A small image VQ-VAE, trained from scratch.
Model: 4.4M parameters, 48-pixel images, encoder arch convnext_v2, encoder norm layernorm, encoder activation gelu_tanh, encoder patch size [2, 2], encoder depths [6, 6], encoder widths [96, 192], decoder norm batchnorm, decoder activation silu, decoder widths [48, 96, 192].
Data: trained on photos of plants and fungi (iNaturalist), 90422 training examples, 8.5 epochs.
Rows from block 0 of the decoder of a small image VQ-VAE, named by matrix and row number. Rows with one number belong to one channel. Each number is 128 + 32 x the weight over its row's rms, rounded and kept within 0 to 255. All counts start at 0. Numbers have three digits each. After the name is the row's rms in percent of the matrix's.
After each channel's rows are labels from the 100 images, of 14976, where the channel reaches its highest value: "colour at peak" is the nearest of a few named colours to the mean colour under the peak. Only what is clearly more common there than usual is listed. The data: photos of plants and fungi (iNaturalist).
# convs0: first 3x3 conv (decoder.mid.0.convs.0.weight, 192x192x3x3, each kernel summed), inputs 128-191
# convs1: second 3x3 conv (decoder.mid.0.convs.1.weight, 192x192x3x3, transposed, each kernel summed), outputs 128-191

convs0.146 100:153164140108112134112094124145065149096133071133129125108182110110051128158125135106121123085156115124131103122140122134187175112141099177077135127139098107139106093133185097152061116084146124
convs1.146 096:127112114132134086089141163111129132169103164083066119122179124108123113112115161084116090150147132120190132145087142130087140063103130184197146113147109122149190107138196116074151114143097100
colour at peak: cyan

convs0.95 105:130116073063078125131181076113118200074126063099154043104128115036060145143079123158109090102078132116136132156129146140154121101134165124169128111144053082112155180111148077158107135130108112
convs1.95 094:226144176148106179059140161160123162181144139143096054184166194117150183148143181185115114096121104120074099142168158165177084148158120130155109147140127124114211091111138133157101146179095137
colour at peak: white

convs0.16 137:100091059058122085074113111123119118086082082124159069127067129087067069107089132157095157049107130158153083127122149082124123057124095116119080148109092093137127082184049071173061166122164100
convs1.16 091:183112168140162109136125130097105165190101152112147183142211156209122120140113133139128076140124134128166150123137147200123132157155128161126115118078112138151132124119123077101138191159133163
colour at peak: brown

convs0.57 092:111071101134107058078117156139136153172129122103118100130078118155169072082093098106160160159137090199141119039103146094124185098150114108142087149120162146182119076189094093160151113059113103
convs1.57 097:171142134178149120122116126109176129234133118118181065138147120164155127097125198160126045121103132111151150103118114155185094138133083145164091154132137163125154124075177166156101110119125109
colour at peak: yellow

convs0.171 108:109128119193120174113141137135120079179094184144132168078151147157162181181136076141117117176168152125140120128110098194117135134070159113167155098187082080118134141159193160123125122101133063
convs1.171 089:164058130129153154152109141085128155138106090127113124118116123132093140119102077105077103094131094189139172104134157149108169083058124128152094123123156139164085104124060120088200110120100155
colour at peak: purple; pink

convs0.105 120:105082145072094098148117115103185103067092126121073078102089114072124094096128123128108138062080107139094161147120108106089164136140075103080131120047152087087111143120093128113213116111079135
convs1.105 103:142094173182093171137119137112113119175170149157104141122151139153128172142151148177131146141138107135109084181139158164140068125180142158159075117143103110121165127132111097111075082104168153
colour at peak: green

convs0.64 103:137035180115111049109095083136169119148150151133173109129123157129153083129151141159119185150134183165105160026070126126129166108108084122132124104159114145156132071148082118152170151098155109
convs1.64 109:073058074156102122189196107124143100158124130121169152112128088119129144126105148129096079096101145149120128088111104167127145146142121144061209167128138135104090103134107119128190142190102153
colour at peak: black

convs0.151 099:142123087111103144113218039165087114092142143126184089159132087129043085166142129110125171137113168070115148105106112125066118091170140116080130095139067072155132142099169099122132134159123070
convs1.151 121:127118136103135111115132145138189121166084136142127172126142118143179074146148146097082106122141099125170132141095130150126133115134104197141093097129132134198163030137125122123130105146135020
colour at peak: cyan

convs0.172 101:081117111133133105121104118111142098134085134132101142079115143156043093122183074154185118123167123107099144100114158115128125058110166156111158128160089181125086103103154129123168111083061113
convs1.172 093:167110139188167204129126141125089101128130155158130139112177160189160125075136089148108134148144092181146139104138202086106134165152087168152114093174131171089118130158149186106110115125128155
colour at peak: cyan

convs0.72 106:067072067140185110127129057104132130171086166084097108115114122150138142085130129182071145113078154094117220125079169132091134095165160161131133093115102119141115093102068098155185165130121072
convs1.72 080:133104117196081148168122155127089097192141091163138119114178168165126150112083063213122120096119115121098137141107117136150099137126097163154062125117096157046159155129090144095126118127092157
colour at peak: green

convs0.41 059:092167129124100101146104155118135115137181128077155131145165127094076184121114105132087140139069120138155212177121086080128159144113137118182094140160079179138119151126065161116204101147156164
convs1.41 118:091101133102055154128082134108129141127108060139079108102145128146160097194100104097110139156164094085100098112098150117122124169099112069126123137103106113168099147166091141139140089069150137
colour at peak: grey

convs0.96 108:141111105114099082055085134138127087111155123166127102074122167082109109131118097138107142158111109142143079100121156116179093034122113102180143148152047150113138128128124160104152154115134091
convs1.96 093:173078135136107095136112146126090155112127111109060108135151138134151149109135121080102179086144128131145131165121155118097185140106090092138102146170131132186095091140100137117171144140110138
colour at peak: purple

convs0.43 137:096060075125085137104077118082162133137118105156054145078098117159175084099133087088145137112120110097102109080086110100151105123093134138079171147134124139138105043119140129126147084091085072
convs1.43 093:136129117220135145121138137132133128152125114196149149145178131197107152135133112144173170135113128161142122190114162143173112134111069162135117103166124147139103067132136109160109149090142107
colour at peak: green

convs0.77 090:140070142120092181151100136151084192165156122150211164120116108128187105124119149106144116111130174123096156126135132109127133149098127086110100119085151106134163121112072113068173120155182086
convs1.77 096:125151156106142152121104145183159184158169084129152118140171158139138164149155215123102099142177111123201111140220114174094118122087138153133099125161161106126158114180095064135154146188118114
colour at peak: white; pink

convs0.19 086:152131204118111057183122135124055139086094173092155091129090128130147193067148112108135124121135091164128128101158130175118098150119101122116156130123139182106123214140145179105134088112118154
convs1.19 093:091049103099168138127142105110124102191146074101120092101178070135174086158101203097091105119120156134106105116075155085082132184132088087127152119142139087161115104153149131170192098073128111
colour at peak: pink

convs0.63 079:115070111120097092121084145138163135134106110104127153111082152144112119114138108107154129107101173134140083136114092090135167158125119158146148142095184192104096133123150096117156107133074104
convs1.63 112:039105119158130172138145199145141123133152164140100124121158103122187166201143153124083120108176092148088138138182119131108119154160122085113119132133137136134106098144109119100090150195121136
colour at peak: white

convs0.191 136:114107065129178146104085111098121093137124147134086151115085124116130144107137106190134103142095137051093096130110126113090070126092111112110130107109174066130098081109095122079137184161118094
convs1.191 092:130099109101147105100153149141054134123112105126134114113158123131136152127087133143151183097084159134159125127145107147153176142130036112108138153135151114120055069156132083131134195113143135
colour at peak: black

convs0.44 102:169116145150166144060084119148071098056100178152097169131099120144087125175174181179170143128106149116149121107146122074113126115160139190066148108158246081082116051130126168142113137139092044
convs1.44 077:097101157125152134087097161104142126169096158107118122125147102118116112141086185113096107138120104148121134141093106113181129129089036151126141071167115113122131111161167184143163104112124189
colour at peak: pink

convs0.89 108:050100042077122113138176069127136098087109074096096082096114094135069078101081092127111127105077098135139118093123123072096112103128103092109138130086097028101143080073098117164134106123061113
convs1.89 090:115110140192155140131115158144104163198164156160144097153182151167107183105119142209165130116074141129116111186137137153138127131156076169165073097150133140147182142089126143112075149140145192
colour at peak: green

convs0.31 102:136098120139035117081132098153135158132093110087162065155089127147131113150120127085152112141155115098102095147122124183133098070153190106139155065094129124124155177097066098092087104080167114
convs1.31 095:204131113110148108086096094075097140134090155126120100169178131175081072117138177078146130123104168106074118116164136122139092114131116162112123095105122091118107132133166193171179050122148118
colour at peak: white

convs0.11 110:088164132094109105148129082116133068097124133119096131106144139121073108147171080111080089142097058086139092104094129139119049109121166132097202077116150094121129100093107146112112154083081133
convs1.11 086:169106085127167129142132107154058117093098150155104109094141121166110106072116031090109168101120127145127134101111123126126129137154102177145098106106100137135092113161184188141193114118101184
colour at peak: cyan

convs0.190 077:095028133105108117037078098163128114115096106155090152144097114136167078139095160104083088094102126120098145045161139129085135078143127118090125134126081069155132056159134094092088133158123079
convs1.190 085:091107118166196133117112144132134131173128089149165175125191139177126135159127191150146095154126161145093082128180168096111136174075112095159178153180135165157045162181107117145141150144142183
colour at peak: pink

convs0.123 083:144119111142098095077059126151105134058120144126135117098056181111078125151082088147128128097164188128147104096102123114135149098106155123158077141165081127106112091145122084159116162116145086
convs1.123 099:122071090134166113121152179093106094159092103130088098100197072136129106103125151117117139157130153163123113078188190124084136110091097133127125159094145084133111116130084142119173094095067152
colour at peak: cyan

convs0.56 117:094044127146117084112059144102146084164095104087138123092068116142171103108108093150082152121136187158164133029096121128127192184074135092138089129126116095109143136142073086151139149107183081
convs1.56 084:166119153169140111093091185136114113160142117119120146117168211146102169128100141220152106107098180120113128087194118144131112115115101148156163143102151155119164126108083148075062130165104215
colour at peak: orange

convs0.23 102:104148167132142136118101072106125085134125140119174138119180136123133086126107119171057097168085169080075160127109135186081052131102107088120172072136124062121086135109067118092099165146139096
convs1.23 093:149095109125093145113165160142088135159116143156132108117197122125141154136112110091101179092137100125157111093096096172144131137136080157131109157135114103131057015128130127132144176137142117
colour at peak: brown

convs0.1 085:135041158157127162102100139137130051199094073128126152157145115173143061147144184122086162109170121152174134072150141132123114137141117159022128154088135101135148071150046136106154128153134137
convs1.1 089:091089128142153085069109151148116134157120148133132129081193154158158139119101122140092139113120142128075129123102077139121084132185104110155118081125090137150122067103133126171120099086109127
colour at peak: brown

convs0.49 097:112093069143126107045099133144122127183083106142164168159115101150049115125154109138103084138160183063160158153124121072111163067183096108141103127115133129132113064097104102117123124120114101
convs1.49 093:119114135099100152112097129115092112128118131164082138147158117132152112117131177154102137112136089064110138129085166104180138115075061191151124098110127164084088075145106125122159058157162126
colour at peak: grey

convs0.153 115:111078081074119119098120125147068101114126055120149096128070126067119125128112150196115109082109166126120105138114139099092104093112099098085089140070068079134146102105106133085106162117084148
convs1.153 100:147080134139132102116124130143135147196090137101111146157187142090147127111129143138192134128092157101126115140087093184129154152102082129151133102137095145159219072129157133091129203121109121
colour at peak: brown

convs0.47 120:089048077125081110086092101121146087138130129121074122085076135156146064163097072078082101123157091101102115075088136129109140138115107103117099113139096098122106060114110122099125104089064073
convs1.47 090:192122090139139131178128074141097117083132141164146132140136135181092154107112047121118131068134123178179133136115129132111139146128093157113129118136124154168055091140121129171155099107151134
colour at peak: blue

convs0.181 110:147078110106117183110117185141157156174115055127170126161150098161175111101092160130042157096154123141138130144147159134113191137139091151128031174101079104163139099092094070138115126104144157
convs1.181 077:064132098097114104104137074101104139141106095034196088096108149103113153148110133101092069116147085104096120170115095110108103168119090089127109128114137169111143056134145152100112138123152127
colour at peak: black; orange

convs0.161 094:111112131139140076146085113111226125130066150104102100111082135142141124121092104133135135124094172124111181136079096135128138139090133096107147121093142143109108202127093148132184108108138101
convs1.161 099:085078129207094188143169140130094172157141142152090150118189120137157140136147084177114156161121140112104102110129148154153054140166123147145117139160114132142125120112121117099109085126165168
colour at peak: green

convs0.133 100:141090071109138113127082152123164101144143134069098169116109104136170119140113117115142075172118116094152117147118100055099135179127117073120077124120194097138142078093030092075090118172133105
convs1.133 082:122094105103213130117133156113135129113104067035185136132166137118125144109152084104183113146126193172095160094174112114134126149137090086135125138143102091151065150131078133157136186085122144
colour at peak: black