Rows from block 6 of the encoder of a small image VQ-VAE, named by matrix and row number. Rows with one number belong to one neuron. Each number is 200 + 40 x the weight over its row's rms, rounded and kept within 0 to 999. All counts start at 0.
After each neuron's rows are labels from the 100 images, of 14976, where the neuron reaches its highest value: "patch colour" is the nearest of a few named colours to the mean colour under the peak. Only what is clearly more common there than usual is listed. The data: photos of plants and fungi (iNaturalist).
# fc1: MLP up (encoder.blocks.6.mlp.fc1.weight, 768x192), inputs 96-191
# fc2: MLP down (encoder.blocks.6.mlp.fc2.weight, 192x768, transposed), outputs 96-191

fc1.740,216,253,209,193,245,249,203,207,161,168,175,210,134,228,271,217,214,240,191,226,190,121,182,147,197,213,212,221,147,270,276,206,177,147,223,152,155,268,180,255,222,220,170,205,150,174,230,185,209,194,256,51,179,174,289,276,197,177,193,158,251,180,220,191,112,194,221,189,247,196,156,176,165,208,131,191,204,242,252,186,135,137,171,194,169,194,233,200,217,204,157,113,212,242,199,233
fc2.740,180,153,151,189,209,266,187,219,245,208,208,133,241,210,177,163,207,116,212,218,237,159,244,186,212,220,190,248,237,214,242,209,183,166,233,258,208,149,221,183,117,249,183,176,218,206,151,306,285,200,190,179,192,215,214,173,168,224,204,238,219,193,195,234,249,192,127,158,238,210,212,242,174,201,181,210,240,188,280,255,259,321,199,230,182,174,52,192,143,242,231,183,158,209,260,163
patch colour: black

fc1.594,199,278,150,190,168,191,208,150,198,204,226,210,185,209,275,162,238,196,210,239,165,206,172,232,188,211,252,152,235,214,195,214,200,258,252,185,162,224,195,187,151,218,207,169,124,222,233,231,261,159,216,114,229,246,217,180,159,199,237,171,192,192,152,265,187,176,176,214,269,166,246,178,133,204,194,168,162,190,227,257,254,197,241,211,207,192,141,223,152,191,243,182,257,153,158,163
fc2.594,194,188,183,216,154,159,218,196,172,226,206,212,216,193,181,191,199,225,189,208,239,189,261,133,207,187,212,200,185,191,239,198,157,205,158,242,210,194,267,196,244,158,185,0,166,207,247,197,201,191,203,338,206,173,203,182,265,202,226,231,193,200,234,200,225,220,219,187,228,145,200,194,286,226,223,236,149,194,175,321,180,209,155,162,187,187,211,206,221,220,266,163,188,145,148,166
patch colour: black

fc1.683,215,166,197,174,187,195,231,153,218,202,185,200,196,196,282,215,213,165,211,139,166,234,169,264,218,190,167,212,201,207,208,222,230,256,195,113,212,93,206,185,175,184,201,186,156,201,176,226,211,198,204,130,190,135,163,301,179,209,212,150,195,223,210,208,199,202,199,272,218,211,235,225,153,213,181,210,195,245,234,257,204,258,229,296,233,232,139,174,189,206,216,167,214,172,182,159
fc2.683,184,191,210,173,236,212,162,206,182,165,199,181,212,238,129,210,233,217,179,231,236,199,196,149,207,228,202,204,203,207,197,157,214,195,245,149,232,183,217,124,245,192,172,72,203,207,171,225,227,192,123,166,201,173,159,206,274,267,222,145,184,232,183,217,225,219,161,213,177,123,227,217,234,200,171,207,229,203,171,380,174,184,177,224,167,191,281,178,185,191,246,168,214,195,201,174
patch colour: green

fc1.582,272,240,145,154,185,177,190,148,239,222,269,171,196,150,246,230,276,179,287,195,151,229,200,172,123,149,271,187,166,225,176,235,170,199,213,201,155,177,244,181,161,199,209,200,153,212,242,229,243,161,153,99,231,177,268,232,189,188,233,210,168,169,149,154,171,180,109,190,244,148,208,221,152,211,188,172,166,253,154,192,197,122,344,194,226,214,199,200,227,221,212,155,206,168,226,191
fc2.582,193,221,182,141,211,279,203,212,212,256,137,176,261,173,215,191,212,149,164,210,155,196,289,214,144,197,230,184,194,157,197,195,189,259,195,194,243,298,208,155,174,216,212,187,180,183,211,181,238,181,219,211,235,162,172,200,230,173,266,185,186,236,231,228,171,204,162,227,235,142,224,173,264,233,203,173,182,226,211,236,185,176,206,221,188,192,211,236,171,219,168,172,181,245,179,116
patch colour: black

fc1.767,237,219,122,223,172,200,209,218,215,154,182,166,205,172,296,210,245,168,237,214,189,208,182,177,218,214,215,218,177,215,206,179,218,207,141,205,216,156,213,208,98,282,181,159,149,189,267,180,224,209,174,148,238,196,202,218,158,180,222,165,235,228,198,214,175,186,209,330,192,158,296,212,145,184,183,185,187,242,245,263,158,192,216,214,212,182,228,185,212,197,292,197,205,192,220,192
fc2.767,185,229,213,198,251,230,194,219,208,211,182,165,217,210,168,196,206,184,158,158,115,210,271,118,246,191,241,189,166,186,198,177,136,193,227,163,194,227,208,257,280,196,195,0,236,211,181,207,225,161,182,255,203,222,213,162,193,207,284,196,220,198,240,199,267,202,176,184,164,154,229,175,150,195,177,203,237,154,236,254,218,184,277,189,185,166,183,164,256,188,251,169,186,184,245,180
patch colour: black

fc1.201,131,176,204,199,238,199,187,220,206,175,200,273,206,224,194,170,182,268,234,194,204,143,171,214,280,201,205,133,151,228,178,174,171,249,196,188,213,227,158,180,200,223,128,200,139,220,213,233,196,190,222,240,255,225,91,176,177,212,129,197,230,250,299,320,192,190,145,213,223,152,284,116,198,256,149,161,271,176,235,205,201,149,223,160,204,190,175,164,207,204,235,211,237,265,258,215
fc2.201,136,171,228,222,239,195,170,219,213,281,174,291,172,232,182,198,183,206,211,237,170,183,154,144,142,203,180,201,236,198,125,179,148,171,142,208,189,196,223,203,223,175,197,173,136,217,155,190,204,183,129,141,186,190,244,259,265,270,182,144,176,227,178,188,239,188,226,194,151,292,313,178,244,168,264,246,197,218,212,251,192,199,126,169,178,219,244,246,171,228,232,229,184,216,175,180
patch colour: pink

fc1.254,267,131,204,201,208,219,153,180,189,148,198,177,230,180,185,168,176,174,164,235,221,186,189,235,182,178,185,252,248,199,170,207,225,191,97,190,171,225,191,240,234,177,174,266,210,137,196,221,167,156,210,159,167,147,247,193,230,210,248,142,101,250,224,212,206,263,255,152,99,212,160,217,187,237,241,220,212,175,153,131,192,281,182,255,186,217,241,263,236,139,202,172,224,146,237,168
fc2.254,187,211,219,192,154,177,223,154,189,205,204,195,165,194,124,142,193,200,232,207,215,192,213,202,230,198,180,204,212,220,235,228,92,194,145,208,197,209,153,237,224,234,213,98,261,223,224,254,210,202,222,165,217,186,231,256,218,198,225,201,187,242,182,173,224,243,277,201,264,231,190,193,251,262,217,226,216,220,180,213,145,222,275,220,204,161,150,190,292,156,165,185,227,194,198,222
patch colour: green

fc1.214,172,209,164,215,207,205,201,215,203,169,224,204,175,182,218,184,194,211,228,209,227,201,261,140,234,220,156,277,175,182,176,161,169,162,127,218,179,140,198,213,199,131,195,193,190,285,142,185,193,150,264,230,226,208,187,185,191,244,239,198,184,203,252,119,149,165,197,230,86,207,178,215,177,192,212,151,226,191,169,216,160,201,287,187,261,204,296,152,276,194,158,288,160,226,128,180
fc2.214,153,145,203,188,257,153,219,217,252,195,171,219,241,178,166,237,229,220,177,208,259,169,230,145,163,232,262,283,227,225,196,179,174,239,217,269,274,206,171,125,181,183,215,169,207,226,181,180,215,233,218,155,256,184,176,197,204,254,213,226,170,191,255,211,184,233,240,196,218,229,221,264,173,182,161,176,247,181,201,235,210,194,112,167,200,198,155,235,302,269,272,158,183,276,176,192
patch colour: green

fc1.711,237,252,181,225,241,215,199,225,172,89,202,155,177,278,296,134,129,170,192,158,240,155,190,160,218,260,181,191,136,221,225,191,281,184,175,235,246,231,172,241,167,216,177,190,257,253,163,178,190,237,205,260,144,223,99,254,172,162,180,187,106,315,205,193,191,183,213,203,166,226,214,131,110,217,211,171,195,214,160,142,183,188,201,227,236,136,215,152,203,167,179,205,179,176,221,203
fc2.711,183,216,175,246,144,280,237,197,195,88,221,195,241,221,212,174,209,224,182,185,170,278,225,195,234,181,175,196,147,158,184,220,339,161,236,167,207,246,174,153,205,147,232,94,192,229,223,208,208,181,204,237,239,207,249,240,192,214,239,190,153,191,207,160,188,134,246,191,204,185,185,187,162,238,181,265,223,193,183,185,223,189,191,215,202,218,202,187,150,162,251,224,222,235,229,157
patch colour: grey

fc1.438,153,240,215,177,226,149,137,118,193,188,243,173,184,178,198,230,282,216,269,237,208,234,172,161,213,198,253,218,198,207,217,206,227,149,209,226,132,240,203,182,180,201,233,202,202,190,283,259,206,269,227,184,228,128,263,144,181,207,263,198,251,133,165,273,202,193,146,162,187,135,242,204,211,204,310,281,204,224,226,184,208,202,224,211,176,151,177,202,206,194,277,191,226,170,174,188
fc2.438,166,259,192,229,182,218,177,184,230,223,203,209,271,195,183,188,160,228,120,213,146,180,212,201,169,195,178,174,164,223,202,217,218,169,143,185,187,184,169,181,224,157,158,251,153,199,223,239,118,177,240,231,185,223,258,226,214,170,216,200,195,165,236,239,180,205,98,187,204,193,212,144,285,213,235,123,170,157,187,137,184,133,273,185,177,195,215,205,238,190,150,180,158,123,156,225
patch colour: black

fc1.108,166,246,206,191,211,198,143,234,136,176,171,204,159,171,244,211,122,191,175,181,194,200,167,188,227,204,196,216,275,199,179,216,196,173,199,242,152,222,132,266,268,213,200,140,257,131,92,165,210,219,236,300,257,223,165,279,196,201,227,209,199,177,220,138,236,212,180,170,185,258,168,221,241,218,231,206,163,178,180,180,220,172,150,243,206,230,170,156,219,166,211,204,230,221,177,193
fc2.108,252,239,207,215,143,207,155,207,143,213,213,214,202,136,266,116,124,203,245,233,139,184,231,177,233,238,220,144,194,161,215,205,150,180,158,202,262,235,193,211,165,156,213,126,235,208,180,164,150,149,224,295,157,190,182,198,209,267,165,212,223,199,220,253,167,226,205,244,203,156,156,204,226,210,133,214,190,237,147,183,176,145,208,310,176,218,230,242,203,199,87,206,185,136,191,163
patch colour: pink

fc1.237,218,135,226,190,189,210,202,206,235,154,235,202,260,257,170,174,116,127,225,247,124,141,184,193,181,210,189,155,153,204,167,237,182,231,195,253,268,268,220,219,177,188,198,143,211,135,243,206,186,208,156,184,223,196,197,128,179,209,180,177,140,227,182,311,212,162,179,207,135,162,192,183,183,245,250,237,276,195,184,181,223,234,225,189,269,263,199,270,233,168,173,264,159,162,194,149
fc2.237,224,179,124,168,242,186,181,164,154,168,188,136,207,170,206,157,201,187,69,202,210,247,169,165,263,200,218,163,213,256,180,147,163,248,209,165,189,184,174,191,185,241,191,214,225,137,219,222,229,162,159,182,221,250,183,161,204,180,268,155,253,156,238,123,150,302,234,164,233,201,157,179,158,227,147,199,210,275,188,210,134,178,117,183,277,231,212,141,210,233,175,127,206,232,191,217
patch colour: green

fc1.170,183,248,109,211,163,195,244,244,208,231,193,191,243,190,308,120,182,242,221,193,157,241,144,153,206,166,263,214,218,180,160,192,210,172,112,192,209,182,203,166,201,224,214,197,197,267,228,210,200,172,214,238,235,170,171,121,156,172,209,235,168,283,212,269,209,219,201,250,245,200,330,238,259,217,189,212,228,263,232,255,191,164,100,175,167,200,189,251,141,168,296,171,178,281,219,179
fc2.170,155,163,230,164,234,202,257,208,195,225,216,205,224,212,132,217,171,204,220,194,152,194,189,219,189,174,255,222,221,172,146,176,168,236,193,128,166,239,167,248,248,143,203,232,255,256,252,166,260,227,221,219,243,205,203,251,178,210,243,177,196,221,124,234,209,274,203,160,162,210,270,151,208,260,192,184,303,218,195,137,259,248,295,179,207,234,203,222,193,261,155,206,190,182,198,217
patch colour: black

fc1.18,245,180,180,225,146,168,201,160,197,221,153,198,193,187,193,231,202,101,134,249,158,276,189,248,195,209,194,238,144,161,189,180,243,214,242,98,207,193,179,223,230,240,150,195,202,179,213,218,250,222,148,212,168,219,197,254,179,237,240,185,218,203,172,159,196,223,240,196,179,177,181,245,224,189,165,179,133,189,230,226,247,219,266,309,236,251,194,233,242,206,197,168,166,125,200,247
fc2.18,159,136,214,195,181,250,215,179,238,209,199,193,204,220,196,133,206,261,239,162,154,218,166,129,223,216,198,186,152,193,225,267,161,173,170,153,193,144,251,236,202,228,177,275,158,223,191,184,226,183,205,117,175,182,136,248,189,234,157,258,166,200,175,168,214,206,188,196,165,174,232,285,259,201,214,248,171,127,250,130,208,222,242,254,147,182,180,202,229,138,184,145,231,187,230,165
patch colour: green

fc1.288,237,220,161,214,251,239,176,248,209,189,258,147,261,241,322,173,180,209,183,169,220,259,216,143,168,203,202,222,133,185,206,257,182,150,122,222,250,149,156,222,153,243,239,222,245,238,205,223,224,246,165,268,225,194,124,273,173,190,140,180,169,205,211,218,186,215,230,103,240,210,260,115,175,182,236,149,209,229,165,180,162,214,205,229,257,189,92,232,176,167,214,167,159,243,209,161
fc2.288,134,189,204,215,226,269,196,206,245,215,252,192,171,139,150,184,201,264,188,133,172,270,219,203,191,224,216,204,178,195,250,232,281,189,187,247,133,252,219,186,184,224,184,130,178,235,207,273,170,140,282,171,207,144,181,204,183,223,221,267,231,166,194,186,161,129,129,209,224,232,249,142,142,176,205,246,276,190,247,229,183,234,224,191,152,200,229,177,127,165,145,196,236,302,229,191
patch colour: grey