A small image VQ-VAE, trained from scratch: 4.4M parameters, encoder depths [6, 6].
Rows from block 3 of the encoder, named by matrix and row number. Rows with one number belong to one neuron. Each number is 500 + 50 x the weight over its row's rms, rounded and kept within 0 to 999. All counts start at 0. Numbers have three digits each. After the name is the row's rms in percent of the matrix's.
# fc1: MLP up (encoder.blocks.3.mlp.fc1.weight, 384x96), inputs 0-95
# fc2: MLP down (encoder.blocks.3.mlp.fc2.weight, 96x384, transposed), outputs 0-95
fc1.82 095:418447462440437528557525516452431514521562510486514483551411533496496579477482498496503553503539633530541494480414541487425491571551558564503548552477477578514508532516482458507429549566602549456393412429512533427551431444453602515552493592570518458471510449511524560515495532428473492516
fc2.82 108:593462500498546502615560497499552422520556469573475452479459469503471524536482483430401485546482529478489536536516489504452579489513476599522420551561536514643436484511513561444476449476539618460476415473544539532492569461460571575531474478547533559484540591527575548507543583539526493560
fc1.83 073:585540520449515548522482479460464408487522451456440553517497448449429482563529553467614515531445448509443544583450572447475448536437468580445515465488549518480469470493420529512486457514535526509536493515484482378473541444485573537548519596562374485591553590513440561438513498570493429504
fc2.83 083:562567457383443532540438509447526537479443529424514451504441498454495486538542550441618498503520494488498484443551431475434526517499455436528514522408409607506487468442479533491450555459606454484571522474565559516464551484429506456442461583533538458429478516549526584521562470510598425541
fc1.84 079:478437487578588505531544527418578502556543476482529577496383567495507454467449358453425534491450538427540553443537503503484380541599430555519526520534533422479527566531474436447516420503514526535545478554500511498558524520609426517461441510477477446508465532488558476472446559455482528468
fc2.84 075:468464486529494485472474455515621521479472510377533432609468448541475512542436542494361552419556554564529565519504494456466513426608490528387495471488523371487498515555433513539527512490505507468586563520485518510459485463505571508532502537452451534431556495521541495541550543457509577594
fc1.85 149:477423572435473562577435486547439370582527512527397565535516546497586521548539431485521506482485467506460483506504464548510511412485478485464443486490547457489477503492501462507474521450570529449497485563549420414568439508551533565647520464513570432553494548574483445423478457473465557578
fc2.85 132:408505425521501477572403481488458483490431573519470494428607551522531490551553620592476430422592512500497475424445502512353490496482473458549614498399532584536482554559553506521503460490518510505460453492491532537469555442513466510539501478521564534458512578517469421541538555531520495483
fc1.86 106:439527517477498514557489526575520579414555500555539525528451518495515509538527548440530588492504560537535477450469498579450506410513449532485469437518601535498437393547490498556419405470471445452483499505563505528392508488480492479502427474439395594497518495416510490592443567573563557417
fc2.86 092:485429434473539477546607505521540496501470598519533455495452508534419561524502565416449502426447519498548529556506495488386527480500590495457517530489536494466440431475494525500459482496515450489553559451385518518445504396523568649457477567389423523500567465445505459537504541500590526482
fc1.87 082:520497567605490483457493506464423482606440502429495414574539483489510527445404502399523505446532573409470452518543464599507433588536415458541571523494472450536513484524490546498522453476570494499546498566492574499564467435560440486495478503599499496481370462514506510462458476545400526461
fc2.87 095:516405491474506534600494485468428549434462372510504541613512454546463490522426578512499472558505513590495578451439420398556516432527422391490500596509401427402562506533401405526541478480550526491535429536523503499476510509488529470495476515527446513492456511497465502528496474497530472491
fc1.88 131:620552485552571517449545491528624432521507491445581530506413447424449571531534449524463523430474448396527591519512557516564469473524542479536453392455502535537383556482545499463549470505464500605517503484553543503441524505467451490506534448410536580542499544528503478460444570484457536497
fc2.88 126:593551490476593550447499512534523474566519523519456551451317499521451440508507498447500424553578518478504533475425516545438489542488478566499554537510499461635409531543600490506511492416528485464555592513475546555467509538489451488547543463430537498495504574542625531542459517525492510551
fc1.89 106:453495520552474471454465482451504396524506448474459506517512545573550637517416487527438417537457520555520532494482359462538495508513491462558475475556528479521491513439529586475473482549458558448525546457486518562428566407410596502430492621498523534492449503580561553488435505549474580476
fc2.89 107:569521521570448490535340434515528565562568531593539373440487457450529486556489445488533563458489532525477448425453440543481568570555455454503585464567525445500559528515464500532526518479448484444550516445497540396523512491551507590586522433490498465465540484493465530450556559565463529541
fc1.90 089:508528566624479495556528492538525395538464569541498628505512474532547577577470473404536572443511400502439499484443546550495385489437506529513484398485529565519446483465450551489578458497423509473496517465499546575490487464548549553514395545450430580451492507559507451491526492476483555523
fc2.90 086:633498426520484466623476511499536544445556509443464477452485469526531401564443542551564486450461511527466427434469557474388546471532498496562510491484569585556556404514523359500496473504556483484529540507465511552499528437440502493631449513506540499500448501494457512603461527483429488485
fc1.91 098:493506522495538529559602564517514456405534501513379445453504503562423487448564435493575582440519558443536540461527441475518498488539499534497583520479371502431496514448515541441449480448470490593552559508502489565485523518506459471474515550541574538486392436493477406388539530421554536481
fc2.91 090:483550465489438532433473496450534468501504479443524558576634590566485453486538551446524462541438484471526561516442530544477459477549513508485395451502507475386512492503524447540529426427485543415475556510436512457439517482550444451479486439530500432481614531515525507415602387517520587555
fc1.92 085:481493467500544596520526483559517613470438582532563551497500520570527518431513481574539453457534539457566461424490613519472490492491426544460464512549470540483516490444513539548503530446510464549576537515500606536468511597412427430586522473460468461451511379442527485546513455391524550570
fc2.92 088:529465498552379537420482585545512525556509577540468577522510477654495496502472447468527516575481498542498465536543453582515468495477514562581417538454513544434534513596567513426517534575568477476508531446459524574542549467500406509451546594513511545543508474451431495435470451570457568488
fc1.93 085:476411565454574458430545476438414443465532553519479441482535387579513388450469511386512568528454547401451481474547473428514526410548433532554503601551449418477494513524549492513461511500512487521523500530550453473461572514567509467441545543489432536513481379502475492529480507499503537576
fc2.93 088:415541495366487583412508496448471558552527573429473460573545438448495485443502455469531526484610376496466484506460480525516497462472482576487452611494467495469466521506500481514540477393513487502504508460446442387502406520524528468558563505492502488524578457433511432455489449451571571426
fc1.94 096:417551413516509536540549448558435447454460511510521446446583500553522428511482488481517504522490522500482498513629582526573495599381425507596514486505483500522518418507548457456527460510505577517486447581489540584546460473493566426473561474559534483403549568489560503498496450503534518367
fc2.94 093:543517434469553516572549496542497432516544538567461581459563580549464513523418468558550449426410536574475583525536586537465490457483444468481526576508478549554510525577524457553549556516469594396499451547550528505464506409561493452514504636510472462515462502479495449499464439444405445510
fc1.95 109:422543534475580535525471483502520502534495496515601496450533497495487489492528575447478512488521522403507592470483537568568517507515471596458442488556417506476566471439353503537520460493498508538551483515486433628431539445431444513474441413595535573487540465514539485562500518434564581595
fc2.95 103:562406448479491418467484505540435474484432522465463535460523405395444515414468475477497559518504512434451472454477545544599489500439507538409508537432507533521536429467439539439454512487418495449470512440440557478553501537598520482364486532507496562469551422461461520406482547548581565520
fc1.96 123:498546523475531409502490491500518429506535519593526482535428514563447456552461529456531477490507419523451429528524518596475506573443391433461534483427483481554554483489532499492455529515431522510497370473500546520388421574407539459531547538498587383520487565450449540616544536499509494477
fc2.96 110:445492463433560474526577506565476476470513457466494460490555459524518497500489554496545582405474585562560537588623520565443488556532421439447522557519534559568519504524467400432502479517524558472567489483588496447550458448547446533496476478458538422508437501470458560584533454615417470460